From a checkpoint of a small image deblurring model.
Model: activation silu, widths [64, 128, 256, 256].
Training: cautious_adamw at rate 0.0015, 24200 steps, batches of 192.
Data: trained on Sentinel-2 satellite tiles (TerraMesh), 32.0 epochs.
Rows from block 3 of a small image deblurring model, named by matrix and row number. Each number is 128 + 24 x the weight over its row's rms, rounded and kept within 0 to 255. All counts start at 0.
Before each channel's rows are labels from the 100 images, of 14976, where the channel reaches its highest value: "patch colour" is the nearest of a few named colours to the mean colour under the peak. Only what is clearly more common there than usual is listed. The data: Sentinel-2 satellite tiles (TerraMesh). In brackets: how many of the 100, against the usual share in percent.
# conv: 3x3 conv (model.mid.0.conv.weight, 256x256x3x3, each kernel summed), inputs 172-255

patch colour: grey (55 vs 27.5)
conv.95 [129 128 128 128 128 128 138 162 120 128 128 128 126 128 128 128 128 128 126 128 128   0 128 126 128 128 128 125 128 128 117 128 128 128 117 128 160 128  87 128 127 128 128 146 132 128 128 128 128 128 130 128 128 118 128 128 128 128 140 128 128 128 139 110 128 139 128 128 128 128 128 128 127 128 128 128 128 128 116 128 128 180 117 128]

patch colour: grey (60 vs 27.5)
conv.46 [129 126 135 129 130 125 128 128 121 155 113 154 120 154  80 120 155 118 119 119 120  50 158  80 137 108 128  55 144 100 128 157 118 156 128  97 129 165 128 158 128 162 128 128 129 146 163 128 126 125 128 126 128 128 159 160 128  96 128 123  90  94 172 128 161 128 128 142 131 105 129  91 128 128 124  98  91 125 128 165 128 128 128 128]

patch colour: grey (56 vs 27.5)
conv.86 [122  61 129 124 129 128 120 126 128 130 128 128 128 131 126 127 132 128 128 128 128 130 128 128 128 128 104 118 128 126 127 129 128 129 127 118 128 129 131 131 127 131 129 129 125 128 148 128 128 128 128 128 233 137 132 133 127 128 128 128 128 118 128 123 129 129 128 129 128 128 128 118 118 128 128 128 128 128 127 159 128  97 137 144]

patch colour: black (73 vs 16.2)
conv.89 [ 67 132 104 139 102 131  39  89 150 124 128 125 139 124 131 152 124 134 145 135 129 176 124 131 128 145 136 150 128 132 143 124 128 124 138 130  92 124 166 124 153 125  97 109  67 128 126 128 131 132  97 129 151 221 125 125 147 131 122 143 131 132 126 128 124 113 128 104 115 132 127 132 133 128 141 130 136 131 157 126 128  83 220 122]

patch colour: black (73 vs 16.2)
conv.5 [ 70 142 103 145 101 129  49  85 149 126 139 127 139 126 130 153 126 147 145 145 130 171 126 133 118 142 152 139 128 130 154 126 128 126 152 130  89 126 166 126 157 126  99  99  76 127 126 128 129 130  85 128 157 210 126 126 152 130 106 144 130 130 126 147 126 102 128 106 115 130 127 130 151 128 144 130 135 129 158 126 123  78 206 108]

patch colour: grey (60 vs 27.5)
conv.128 [ 84 128 129 128 128 128 128  67 128 128 128 128 128 128 128 127 128 128 128 128 128 255 128 128 128 128 221 128 128 128 180 128 128 128 179 128 128 128 164 128 142 128  51  61 128 128 128 128 128 128 128 128 128 128 128 128 151 128 124 128 128 128 128 177 128 120 128 128 128 128 128 129 139 128 128 128 128 128 146 128 128  84 129  70]

patch colour: grey (63 vs 27.5)
conv.246 [ 12 128 128 128 128 129 128 153 128 128 128 128 128 128 128 128 128 128 128 128 128 126 128 128 128 128 138 125 128 128 128 128 128 128 128 128 129 128 127 128 128 128 128 128 128 128 128 128 128 128 128 128 130 128 128 128 128 128 128 128 128 128 128 128 128 128 128 128 128 128 128 128 128 128 128 128 128 128 128 128 128 140 128 128]

patch colour: grey (68 vs 27.5)
conv.44 [128 128 128 127 128 129 131 145 128 129 128 128 128 129 128 128 129 128 128 128 128   0 129  60 128 128 128 123 128 127 128 128 128 129 128 127 129 128 118 128 128 128 128 128 129 128 136 128 128 128 128 128 130 125 128 130 128 128 128 128 128 125 152 128 128 128 128 128 128 128 128 124 128 128 128 128 100 128 128 141 128 143 123 128]

patch colour: black (75 vs 16.2)
conv.223 [ 74 132 113  70 116 145  64  98 149 127 148 120 147 126 143 143 126 159 152 158 143 144 127 144 101 133 140 128 119 129 135 114 128 128 136 152 107 120 155 120 136 117 119 122  62 103 103 123 142 130  82 142 199 194 110 126 140 137 112 163 136 128 109 138 117 121 128 116 117 131 113 128 139 128 165 138 137 143 135 102 114  89 193 111]

patch colour: black (73 vs 16.2)
conv.221 [ 28 129 124 125 124 129  50  91 146 125 128 127 134 125 130 133 125 139 141 140 128 176 125 130 125 132 132 134 128 131 148 126 128 125 144 129  97 126 166 126 146 126 105 107  80 128 127 128 129 130  99 128 150 208 127 125 135 130 126 148 130 131 127 130 126 114 128 117 128 130 128 131 132 128 151 130 132 129 148 127 128  85 207 126]

patch colour: white (67 vs 3.6)
conv.161 [133 118 137 109 131 125 145 141 124  90 128 128 127  90 135 119  87 128 125 129 104 208 104 187 128 125 128 142 135 168 124 127 125  83 127 129 135 117 128 113 108 114 146 140 162 128 122 128 125 125 129 124  94 109  99  83 123 140 131 128 144 162  77 128 124 141 128 128 155 152 133 182 125 128 128 128 147 125 108 114 128 137 108 137]

patch colour: grey (63 vs 27.5)
conv.188 [101 128 128 128 128 128 128 128 128 128 128 128 128 128 128 128 128 128 128 128 128 127 128 128 128 128 128 128 128 128 128 128 128 128 128 128 128 128 128 128 128 128 128 128 128 128 128 128 128 128 128 128 128 128 128 128 128 128 128 128 128 128 128 128 128 128 128 128 128 128 128 128 128 128 128 128 128 128 128 128 128 129 128 128]

patch colour: grey (59 vs 27.5)
conv.237 [127 128 128 128 128 128 128 126 128 128 128 128 128 128 128 128 128 128 128 128 128 255 128 128 128 128 209 128 128 128 130 128 128 128 135 128 128 128 128 128 128 128  99 113 128 128 128 128 128 128 128 128 128 128 128 128 128 128 128 128 128 128 128 128 128 128 128 128 128 128 128 128 128 128 128 128 128 128 128 128 128 128 128 115]

patch colour: black (76 vs 16.2)
conv.255 [128 128 129 128 128 128 128   0 128 128 128 128 128 128 128 127 128 128 128 128 128 255 128 128 128 128 192 130 128 128 127 128 128 128 127 128 127 128 136 128 128 128 128 126 128 128 128 128 128 128 128 128 127 128 128 128 127 128 128 128 128 128 128 127 128 129 128 128 128 128 128 129 128 128 128 128 128 128 128 128 128  22 128 129]

patch colour: white (52 vs 3.6)
conv.144 [196 128 141 153 143 128 190 131 128 117 124 112 128 117 141 115 117 128 128 126 110 131 116 133 128 128  96 163 129 140 105 118 130 115 103 137 130 115 127 117 100 117 156 152 191 129 119 128 127 128 175 128  74  66 116 116 103 139 164  98 142 141 125  98 115 155 128 128 160 137 130 142 105 128 102 128 135 128 102 117 128 152  62 147]

patch colour: grey (55 vs 27.5)
conv.50 [128 146  99 128  91 142 124 128 128 128 128 128 128 128 128 158 128 128 128 128 166 128 128 128 128 129 181 125 128 128 183 128 128 128 185 128 128 128 131 128 178 128  80  74 127 128 128 128 165 155 128 156 128 133 128 128 186 128  74 128 128 128 128 181 128  76 128 114  76 128  88 128 173 128 128 128 128 145 176 128 128 128 131 113]

patch colour: white (54 vs 3.6); black (36 vs 16.2)
conv.22 [185 128 136 133 141 129 189 130 127 109 127 125 128 110 149 120 109 127 127 127 126 132 107 138 129 128  93 164 128 147 102 111 131 106  98 143 130 108 126 110 106 110 151 152 189 129 113 128 129 130 163 128  75  68 108 107  98 145 161 109 149 150 119  94 108 155 128 129 150 144 128 152 106 128 111 134 143 130 110 110 128 138  65 141]

patch colour: grey (62 vs 27.5)
conv.199 [ 28 128 127 127 128 129 128 159 128 128 128 128 128 128 128 129 128 128 128 128 128 114 128 128 128 128 182 122 128 128 128 128 128 128 128 128 134 128 127 128 128 128 127 128 128 128 128 128 129 129 129 128 132 128 128 129 129 128 127 128 128 127 128 129 128 127 128 127 128 128 127 127 128 128 128 128 128 129 128 128 128 165 128 128]

patch colour: grey (68 vs 27.5)
conv.1 [ 35 128 129 128 128 128 117 129 128 128 128 128 128 128 128 127 128 128 128 128 128 130 128 128 128 128 128 127 128 128 128 128 128 128 128 128 128 128 128 128 128 128 129 128 128 128 128 128 128 128 128 128 175 144 128 128 128 128 128 128 128 128 128 128 128 128 128 128 128 128 128 128 128 128 128 128 128 128 128 128 128 129 145 128]

patch colour: grey (65 vs 27.5)
conv.37 [127 128 128 128 128 128 128 128 128 128 128 128 128 128 128 128 128 128 128 128 128 127 128 128 128 128 128 128 128 128 128 128 128 128 128 128 128 128 128 128 128 128 128 128 128 128 128 128 128 128 128 128 128 128 128 128 128 128 128 128 128 128 128 128 128 128 128 128 128 128 128 128 128 128 128 128 128 128 128 128 128 129 128 128]

patch colour: grey (59 vs 27.5)
conv.155 [128 128 128 128 128 128 128  73 128 128 128 128 128 128 128 128 128 128 128 128 128 255 128 128 128 128 251 128 128 128 130 128 128 128 132 128 128 128 128 128 128 128 106 114 128 128 128 128 128 128 128 128 128 128 128 128 128 128 128 128 128 128 128 134 128 128 128 128 128 128 128 128 128 128 128 128 128 128 128 128 128  91 128 128]

patch colour: grey (57 vs 27.5)
conv.238 [128 128 128 127 128 129 128 166 128 128 128 128 128 128 128 128 128 128 128 128 128   0 128 128 128 128 128 121 128 128 128 128 128 128 128 128 129 128 102 128 128 128 128 128 128 128 128 128 128 128 128 128 129 128 128 128 128 128 128 128 128 128 128 128 128 128 128 128 128 128 128 128 128 128 128 128 128 128 128 128 128 185 128 128]

patch colour: grey (57 vs 27.5)
conv.54 [128 128 128 128 128 128 128 116 128 128 128 128 128 128 128 128 128 128 128 128 128 255 128 128 128 128 255 128 128 128 130 128 128 128 134 128 128 128 128 128 128 128 104 111 128 128 128 128 128 128 128 128 128 128 128 128 128 128 128 128 128 128 128 145 128 128 128 128 128 128 128 128 128 128 128 128 128 128 128 128 128 123 128 128]

patch colour: black (59 vs 16.2)
conv.193 [134 172 104 140 106 130 136 110 161 111 151  91 159 111 151 151 111 127 161 127 128 163 110 171 128 172 145 166 128 146 146 104 136 111 145 154 101  97 167 110 145 108 110 109 150 118 101 128 138 137 130 134  98 120 112 106 142 154 124 125 155 149  87 147 102 113 128  89 128 145 123 150 154 128 126 166 135 131 147 105 128 119 119 100]

patch colour: grey (56 vs 27.5)
conv.169 [128 128 109 128  89 128 128 128 128 128 128 128 128 128 128 150 128 128 128 128 128 177 128 128 128 128 166 126 128 128 176 128 128 128 161 128 128 128 128 128 191 128  62  49 128 128 128 128 128 128 128 128 128 128 128 128 144 128  93 128 128 128 128 164 128  64 128 128 128 128 128 128 170 128 128 128 128 128 191 128 128 128 128  52]

patch colour: black (73 vs 16.2)
conv.49 [ 62 137 128 120 128 129  53  47 154 127 128 128 133 127 129 128 127 130 145 130 128 203 127 128 128 128 128 126 128 129 128 127 128 127 128 128  73 128 195 127 128 127 129 128  73 128 128 128 128 129  88 128 136 204 128 128 128 129 128 143 128 128 128 128 127 128 128 128 128 129 128 128 129 128 140 128 129 128 128 128 128  44 205 123]

patch colour: grey (65 vs 27.5)
conv.98 [109 128 128 128 128 128 128 145 128 128 128 128 128 128 128 128 128 128 128 128 128 126 128 128 128 128 128 127 128 128 128 128 128 128 128 128 128 128 127 128 128 128 128 128 128 128 128 128 128 128 128 128 129 128 128 128 128 128 128 128 128 128 128 128 128 128 128 128 128 128 128 128 128 128 128 128 128 128 128 128 128 144 128 128]

patch colour: black (47 vs 16.2)
conv.101 [130 168 104 132 102 128 135 106 164 112 152  93 161 112 151 152 112 127 164 127 128 166 111 175 128 170 147 163 128 144 144 105 135 114 142 156  95 100 171 111 143 109 113 112 148 112 100 128 132 135 130 130 100 121 109 109 139 152 121 126 153 147  83 148 106 115 128  83 128 144 125 147 151 128 127 163 138 128 145 104 128 109 120 100]

patch colour: grey (60 vs 27.5)
conv.120 [ 84 128 127 127 128 129 129 204 128 128 128 128 128 128 128 129 128 128 128 128 128 112 128 128 128 128 154 125 128 128 128 128 128 128 128 128 133 128 121 128 128 128 128 128 128 128 128 128 128 128 128 128 130 127 128 129 128 128 128 128 128 127 128 128 128 128 128 128 128 128 128 127 128 128 128 128 128 128 128 128 128 201 127 128]

patch colour: grey (68 vs 27.5)
conv.62 [128 128 128 127 128 129 128 144 124 128 128 128 127 128 128 128 128 128 126 128 128   0 128 117 128 128 128 123 128 128 128 128 128 128 128 128 134 128  93 128 128 128 128 128 128 128 128 128 128 128 128 128 129 128 128 128 128 128 128 128 128 128 143 128 128 128 128 128 128 128 128 127 128 128 128 128 128 129 128 128 128 155 128 128]

patch colour: grey (63 vs 27.5)
conv.113 [ 69 128 123 128 112 128 128 130 128 128 128 128 128 128 128 138 128 128 128 128 128 163 128 128 128 128 222 125 128 128 185 128 128 128 186 128 128 128 144 128 166 128  62  66 128 128 128 128 128 128 123 128 130 128 128 128 171 128  79 128 128 128 128 196 128  92 128 128 128 128 128 128 175 128 128 128 128 128 166 128 128 117 128  72]

patch colour: grey (61 vs 27.5)
conv.131 [128 121 138 136 133 125 127 124 115 159 103 147 111 160  81 119 159 128 114 128 120  58 155  86 128 105 128  85 129  98 127 159 128 163 128  92 131 154 129 159 124 159 132 129 128 148 166 128 124 122 127 125 124 129 168 160 127 101 128 128  99 101 174 128 162 130 128 144 134  99 131  96 127 128 128 105  92 125 122 169 128 123 129 133]

patch colour: black (70 vs 16.2)
conv.180 [ 53 128 122 128 108 128  83  49 132 127 128 128 128 127 128 139 127 128 129 128 128 196 127 128 128 128 168 129 128 129 176 128 128 127 173 128  98 127 178 128 169 128  73  75 102 128 128 128 128 128 113 128 131 175 128 127 164 128 107 131 129 129 128 165 128  95 128 123 128 128 128 129 159 128 130 128 128 128 173 128 128  54 171  92]

patch colour: grey (63 vs 27.5)
conv.18 [117 128 128 128 128 128 128 108 128 128 128 128 128 128 128 127 128 128 128 128 128 215 128 128 128 128 255 128 128 128 186 128 128 128 195 128 128 128 151 128 145 128  50  59 128 128 128 128 128 128 128 128 128 128 128 128 156 128 116 128 128 128 128 201 128 115 128 128 128 128 128 129 157 128 128 128 128 128 146 128 128 115 128  73]

patch colour: white (50 vs 3.6); black (45 vs 16.2)
conv.48 [126 148 117 102 116 133 127  76 186 117 143 101 179 117 149 139 117 144 185 136 126 192 116 182 118 166 136 118 127 139 134 109 129 117 135 156  69 106 191 114 132 111 127 123 125 121 101 128 133 134 124 132 121 129 110 115 136 148 126 129 146 140  79 137 110 124 128  93 133 140 124 148 139 128 129 158 149 133 129 105 128  77 129 110]

patch colour: black (73 vs 16.2)
conv.14 [ 75 137 129 123 128 129  48  36 148 127 128 128 129 127 129 127 127 128 141 128 128 209 127 128 128 128 128 127 128 129 127 127 128 127 128 128  73 127 202 127 128 127 129 129  73 128 128 128 128 129  93 128 132 208 128 128 128 129 128 132 128 129 128 128 127 128 128 128 128 128 128 128 128 128 130 128 129 128 127 128 128  35 208 126]

patch colour: white (49 vs 3.6)
conv.179 [186 128 131 149 133 120 191 128 128 107 129 122 128 101 144 125 101 130 128 116 106 135 109 129 123 128 113 151 129 149 117 115 123 107 115 138 128 106 129 111 112 112 144 143 188 128 117 128 118 124 185 121  87  65 110 106 111 150 155  77 153 156 126 116 113 145 128 128 157 154 142 149 126 130  80 136 151 123 114 113 125 128  63 128]

patch colour: black (60 vs 16.2)
conv.97 [185 119 143 165 144 122 190 148 101 128 106 133 106 128 125 113 128 111 105 107 108 101 128 112 135 100 110 147 131 128 109 137 128 128 108 120 161 129  98 128 105 129 151 152 196 139 135 128 117 128 168 118  50  67 128 128 109 128 144  87 128 128 146 107 134 152 128 144 154 128 139 128 107 128  96 123 122 124 105 131 132 172  59 153]

patch colour: grey (57 vs 27.5)
conv.105 [128 128 128 128  89 128 128 128 128 128 128 128 128 128 128 127 128 128 128 128 128 128 128 128 128 128 152 128 128 128 171 128 128 128 128 128 128 128 128 128 221 128  25  39 128 128 128 128 128 128 128 128 128 128 128 128 134 128  89 128 128 128 128 158 128  56 128 128 128 128 128 128 141 128 128 128 128 128 229 128 128 128 128 111]

patch colour: white (52 vs 3.6)
conv.185 [162 127 154 143 157 114 160 133 128 108 116 124 130 108 148 102 108 115 128 106  92 139 107 138 134 128  91 145 128 148  99 111 128 106  97 143 129 110 128 109  97 109 160 157 163 143 112 128 108 121 155 110 102  96 107 107  92 146 171  90 148 150 119  93 108 160 128 128 172 146 151 151  97 128  90 135 146 116  97 109 131 160  95 159]

patch colour: black (46 vs 16.2)
conv.232 [177 119 155 150 156 113 180 162 128 124 109 128 128 125 128 101 124 102 128  93  98 128 128 128 146 128  89 145 135 132 102 128 120 119  98 128 134 128 124 123 103 127 155 152 176 145 128 131 110 114 174 111  98  77 127 128  94 128 164  74 128 129 128  95 128 154 128 128 160 128 147 129  94 128  74 128 129 114 105 128 140 172  77 164]

patch colour: grey (58 vs 27.5)
conv.187 [128 128 129 132 129 128 128 128 128 151 123 147 126 151  85 127 153 126 127 125 124  47 155  65 134 106 128  90 131 104 121 151 128 157 123  95 128 161 128 154 120 157 135 136 128 130 164 133 128 128 128 128 128 128 164 155 128 103 128 128  95  98 185 128 159 135 128 137 132 112 128  94 128 128 128 106  77 128 119 166 141 128 128 128]

patch colour: grey (56 vs 27.5)
conv.24 [124 128 128 128 128 128 128 149 128 128 128 128 128 128 128 128 128 128 128 128 128 126 128 128 128 128 131 126 128 128 128 128 128 128 128 128 129 128 127 128 128 128 128 128 128 128 128 128 128 128 128 128 129 128 128 128 128 128 128 128 128 128 128 128 128 128 128 128 128 128 128 128 128 128 128 128 128 128 128 128 128 146 128 128]

patch colour: grey (63 vs 27.5)
conv.229 [ 37 128 127 127 128 129 128 172 128 128 128 128 128 128 128 129 128 128 128 128 128 116 128 128 128 128 181 123 128 128 128 128 128 128 128 128 132 128 127 128 128 128 127 128 128 128 128 128 129 129 128 128 131 128 128 129 129 128 127 128 128 127 128 129 128 127 128 127 128 128 127 127 128 128 128 128 128 129 128 128 128 177 127 128]

patch colour: white (45 vs 3.6)
conv.110 [181 119 149 142 146 111 198 128 126 128 109 128 128 128 128 107 128 106 122 101  99 128 128 128 148 128 108 125 151 128 107 128 113 128 108 128 134 128 128 128 110 128 145 147 198 149 128 135 111 118 174 110  48  58 128 128 108 128 151  80 128 128 128 108 128 149 128 132 160 128 146 128 107 128  81 128 128 111 111 128 143 136  54 151]

patch colour: grey (59 vs 27.5)
conv.196 [127 128 128 129 128 128 130 128 128 128 128 128 128 128 128 128 128 128 128 128 128 128 128 128 128 128 222 130 128 128 199 128 128 128 207 128 128 128 128 128 184 128  26  32 129 128 128 128 128 128 128 128 127 126 128 128 185 128 108 128 128 128 128 180 128  65 128 128 128 128 128 128 162 128 128 128 128 128 180 128 128 128 125 117]

patch colour: grey (55 vs 27.5)
conv.52 [132 126 107 123  97 131 143 173 114 133 131 129 127 133 127 152 134 128 118 128 129  74 133 127 128 129 199 119 127 123 195 129 128 134 201 128 166 132 103 129 169 129  86  63 141 126 128 128 130 130 145 129 133 115 128 135 189 126  79 127 124 119 128 190 131  72 128 124 127 126 126 117 169 128 128 128 126 131 164 128 128 190 111 109]

patch colour: grey (59 vs 27.5)
conv.164 [ 52 128 128 128 128 128 128 189 128 128 128 128 128 128 128 128 128 128 128 128 128 124 128 128 128 128 227 127 128 128 128 128 128 128 128 128 129 128 127 128 128 128 128 128 128 128 128 128 128 128 128 128 129 128 128 128 128 128 128 128 128 128 128 128 128 128 128 128 128 128 128 128 128 128 128 128 128 128 128 128 128 184 128 128]

patch colour: grey (60 vs 27.5)
conv.15 [124 160 133 138 132 127 104  92 162 127 126 128 130 128 128 123 127 128 144 128 127   0 128 128 128 127 148 164 129 129 134 128 128 127 130 127  74 128 135 128 125 128 132 122 130 129 128 128 127 127 115 127 122 152 128 127 125 128 119 128 129 130 129 156 128 131 128 130 116 128 129 132 148 128 128 127 128 127 126 128 128 110 146 115]

patch colour: grey (64 vs 27.5)
conv.198 [ 26 128 127 127 128 129 128 161 128 128 128 128 128 128 128 129 128 128 128 128 128 114 128 128 128 128 198 123 128 128 128 128 128 128 129 128 134 128 127 128 128 128 128 128 128 128 128 128 128 129 128 128 131 128 128 129 128 128 127 128 128 127 128 130 128 128 128 128 128 128 128 127 128 128 128 128 128 128 128 128 128 174 128 128]

patch colour: grey (56 vs 27.5)
conv.64 [128 132  79 129  60 127 128 128 128 128 128 128 128 128 128 178 128 128 128 128 133 129 128 128 128 134 176 129 128 128 185 128 128 128 181 128 128 128 128 128 185 128  72  69 128 128 128 128 128 128 128 128 127 128 128 128 173 128  66 128 128 129 128 182 128  76 128 113 113 128 129 129 198 128 128 128 128 127 187 128 128 128 128  80]

patch colour: white (49 vs 3.6)
conv.147 [149 110 168 121 170 112 150 130 126 128  85 128 128 128 128  88 128 127 126 127  92 126 127 128 128 110  82 111 130 129  84 127 118 127  84 128 134 127 126 127  84 128 172 172 150 164 128 128 107 106 138 107 100 106 128 128  84 128 175 126 128 128 128  83 127 173 128 153 171 128 150 128  86 128 127 128 129 107  84 128 128 136 104 170]

patch colour: grey (57 vs 27.5)
conv.173 [128 128 128 128 128 128 131 136 128 128 128 128 128 128 128 128 128 128 128 128 128   0 128 128 128 128 128 127 128 128 128 128 128 128 128 128 128 128 125 128 128 128 128 128 128 128 128 128 128 128 128 128 128 125 128 128 128 128 128 128 128 128 128 128 128 128 128 128 128 128 128 128 128 128 128 128 128 128 128 128 128 140 124 128]

patch colour: grey (57 vs 27.5)
conv.159 [128 128 128 128 130 128 128 128 128 128 128 135 128 128 128 128 128 128 128 128 128   0 128 122 128 128 128 127 128 128 127 128 128 128 128  96 128 146  99 128 125 128 128 130 128 128 186 128 128 128 128 128 128 128 128 128 128 122 130 128 111 128 128 128 134 132 128 128 128 128 128 128 128 128 128 128 128 128 126 185 128 128 128 130]

patch colour: black (73 vs 16.2)
conv.123 [ 51 128 120 122 122 129  43 102 132 126 131 127 129 126 129 136 126 130 131 130 141 144 126 129 128 128 136 126 128 130 133 126 128 126 132 129 113 126 138 126 138 126 115 121  54 116 127 128 128 129  92 128 190 214 127 127 131 130 121 140 130 130 128 133 126 123 128 128 112 130 128 130 130 128 138 129 131 128 141 127 128  89 223 118]

patch colour: white (46 vs 3.6); black (41 vs 16.2)
conv.71 [183 128 143 133 147 128 185 133 127 113 126 128 128 114 143 113 113 127 127 127 126 129 113 136 129 128  93 165 128 143  93 117 130 111  91 138 132 114 125 116  97 116 160 161 189 129 117 128 128 129 172 128  81  73 113 114  92 139 158  91 143 144 123  96 114 163 128 129 142 139 129 145 101 128  94 129 140 128 102 115 128 143  67 148]

patch colour: black (72 vs 16.2)
conv.70 [113 129 131 129 130 127 108   0 128 127 128 128 128 127 128 124 127 128 128 128 128 210 127 128 128 128 123 132 128 128 126 128 128 127 125 128  93 128 211 128 126 128 133 130 129 129 128 128 128 127 127 128 123 148 128 127 125 128 130 128 129 129 128 125 128 130 128 129 128 128 129 130 126 128 128 128 128 127 126 128 128   0 152 131]

patch colour: grey (63 vs 27.5)
conv.74 [109 140 102 131  91 132  96 118 128 133 134 128 128 129 128 154 129 128 128 128 164 134 128 128 128 128 175 133 128 122 181 128 140 140 183 128 119 128 135 128 172 128  94  77 114 128 128 128 146 138 115 145 149 164 131 127 177 128  73 128 128 129 128 180 128  76 128 125  86 127 109 130 174 128 128 128  89 138 170 128 128  94 157 101]