config = dict(
    image_size=40,
    crop_scale_min=0.7,
    blocks_per_level=1,
    attention=False,
    upsampling='nearest_conv',
    init='torch_default',
    steps=24200,
    final_lr_fraction=0,
)
Rows from block 3 of a small image deblurring model, named by matrix and row number. Each number is 128 + 24 x the weight over its row's rms, rounded and kept within 0 to 255. All counts start at 0. Numbers have three digits each.
After each channel's rows are labels from the 100 images, of 14976, where the channel reaches its highest value: "peak at" is the part of the image that holds the peak. Only what is clearly more common there than usual is listed. The data: Sentinel-2 satellite tiles (TerraMesh). In brackets: how many of the 100, against the usual share in percent.
# conv: 3x3 conv (model.mid.0.conv.weight, 256x256x3x3, each kernel summed), inputs 86-171

conv.128:128128128078128128128108128128128128128129082199133128128128128128128128080128128128128120129128128128128128128124128128128128128131128128128126128141134146200127128128128128128128128128128128209128128054078128128128129128128128167242203143128128156128128128
peak at: top left (40 vs 16); top right (36 vs 16)

conv.155:128128128121128128128128128128128128128128127236128128128128128128128128128128128128128128128128128128128128128128128128128128128128128128128127128128128128169128128128128128128128128128128128146128128000127128128128128128128128128255185128128128128128128128
peak at: top right (40 vs 16); top left (35 vs 16)

conv.44:128128128128128128128128128128128128128130128130128128128200129127128129128033127129123128128128121128129127128128128128128145128128000129128131128128128128128129185128129128128157128128128128096123114255140128128128128127142128128039128128128128128128121128
peak at: top right (35 vs 16)

conv.53:138128176151129128128132128128129128128101143110118072115128128129128127161128129127128136120128128126127059081192146128128128129104128194127087139110109110110102128126127137128128128189129085128053128128130128102128149129128127103128108122099129091127128101
peak at: bottom left (41 vs 16)

conv.135:128108147143103106128143153097099128158133151111107109115159154105128155142088113159105145103152095128156118108128160157105155097106081145153110133101105099105106161127140129106149152147162110101112093178150128093156157100163161108089106112108104113128096108
peak at: top left (36 vs 16)

conv.18:128128128071128128128102128128128128128128067217141128128128128128128128084128128128128119129128128128128128128127128128128128128137128128128127128145134149207127128128128128128128128128128128171128128054108128128128128128128128173202212146128128144128128128
peak at: top left (46 vs 16)

conv.146:138129163138128135128128126128130128128082141112119070113125120132128127172135131127131128127128134127127056093190143128132121128103129188128074140112112114112110119127126137129122127182128101128052128128138128095128148130128127108128110129107128094128131112
peak at: middle left (27 vs 8)

conv.169:128131128052128128128095128128128128128129053136183128128128128128128128110128128128128118136128128128128128128128085128128128128163128128128140128194140152209128128128128128128128128128128128142128128128128128133128105128128128168169200145129128133128128128
peak at: top left (51 vs 16)

conv.189:151120156139108092143140157101099154167129133122119106107144157102128157141111109153099141110166096117159113102136149154103164097117095156149112150117113116124100153127143139110149155149148097110107096160143119090162142099162157116099126122103096110117099099
peak at: bottom left (35 vs 16)

conv.50:094180128112128128128120128128128128128127074151177128175128128128128128095128128128128109148128128143128128128112080127128128128181128128128160089180181178184128128128128084128128128128124128129129128128128128179128081128128128173128185164144128153152128128
peak at: top left (49 vs 16)

conv.222:130129128110128128128128128128128128128126130125127128126128128128128128128128128128128128126128128126128128128129086129128128128134128128128160130147166177136124128127128130128128128128128128127128128128127128255128084128128128160128126129128128130127128128
peak at: top left (43 vs 16)

conv.62:128128128128128128128128128128128128128132128129128128128146128128128128128040128128128128128128128128128128128128128128128128128128031128128131128128128128128128143128128128128128128128128128101128128241145128128128128128128128128000128128128128128128128128
peak at: top right (35 vs 16)

conv.42:128128128128128128128128128128128128128130035255167128128128128128128128128127128128128128129128128128128127128097128128128128128137124133128131128158129167243130128128128128128128128131128128128119128149162128128128124128128128142128255128128128128128128128
peak at: top left (37 vs 16)

conv.3:128128128128128128128128128128128128128129108255128128128128128128128128128128128128128128128128128128128127128128128128128128128128127128128129128128128128206129128128128128128128128128128128128127128143150128128128128128128128128128242128128128128128128128
peak at: top left (36 vs 16)

conv.31:128127128128128128128128128128128128128128079129132128128128128128128128057128128128128128128128128128128128128128127128128128128199128128128255128147129129203129128126128128128128128128128128128128128128131128128128106127128129128128214128128128128128128128
peak at: top left (54 vs 16)

conv.0:130128128129129128128128128128130225130115129124128128127196129133128125128047132127121128126129117125126126128136128129127132128127016128128121130127127127128124213138126131128148129128128128103127127242126128128128129132143127127035127128128128128127126128
peak at: top right (36 vs 16)

conv.157:072128128128128128128127128128128128128158087128168128198128128128128128064128128128128128128128128160128149128079117128128128128160128128128249068145131137156128128127128064128128128128128128129152128128122128186128127128128128128140160129128128128162128128
peak at: top left (38 vs 16)

conv.54:128128128127128128128128128128128128128128126242128128128128128128128128128128128128128128128128128128128128128128128128128128128128128128128128128128128128172128128128128128128128128128128128155128128000128128128128128128128128128255189128128128128128128128
peak at: top left (42 vs 16)

conv.196:128186128113128128128127128128128128128127027154207128128128128128128128110128128128128115128128128128128126128130125128128128128165128128128126128190150158218128128128128128128128128128128128128126128128128128128128116128128128156128225187128128133128128128
peak at: top left (49 vs 16)

conv.168:128128128128128128128128128128128128128128077128139128128128128128128128049128128128128128128128128128128128128128128128128128128180128128128236128145128138197129128127128128128128128128128128128128128128128128128128091127128129128128239128128128128128128128
peak at: top left (44 vs 16)

conv.92:132116150143104105128143147097107128165131146111110106115156152111128149147089116153104141109158093128149113105132163155113158104113081148151108142100109101110101156127137131107149144150166109099109093176154128089157154107163155110088115116100107106124093106
peak at: top left (35 vs 16)

conv.94:128099148154114126128160136094118128152128146103109094118155130125128136161094128148104160097145111128138092111163154154125146113106088148143104129106101103110094153127128128121147132165155117095091104163175128088158152120158146102095111099089116092128101124
peak at: top left (39 vs 16)

conv.105:128128128100128128128128128128128128128128079127137128128128128128128128128128128128128128128128128128128128128128060128128128128157128128128133128211130155208127128128128128128128128128128128128128128128128128148128075128128128163128191128128128128128128128
peak at: top left (46 vs 16)

conv.15:129170128125128128128090128128129128129066123124133128127128128129128127122141129127128093125129128127127133128134131129128128128127130128128131129125134123136125128131127129128128128125129128125146128140100128157128133129128127147000131168165128175127128128
peak at: top right (45 vs 16)

conv.134:117165124101129129128101128128130128128144088149168144144128130131128125083134131125128100142128122125125177135060089123128127130170145102127161115169170166170133130135126122128134128110105132134179128111097128162128092131128125166133171164157129163137128132
peak at: top left (35 vs 16)

conv.52:126140128100125126128128128128124128128133049149190111130128128123128133101103123132128122152128128130133119128122105127128129125190095148131171126182174176201139133126133126127128128145128128132105128170163128128128098122128132172125211152140126154128128128
peak at: top left (39 vs 16)

conv.68:128079126164099104128175155100102128151123156079100129128162150102128153149093101152099174092152104128153130130123139141101153107101086122157109128105101103094107152128155128099150155128153128087130104179156128128139148103147151098083093079109103103128102128
peak at: top left (36 vs 16)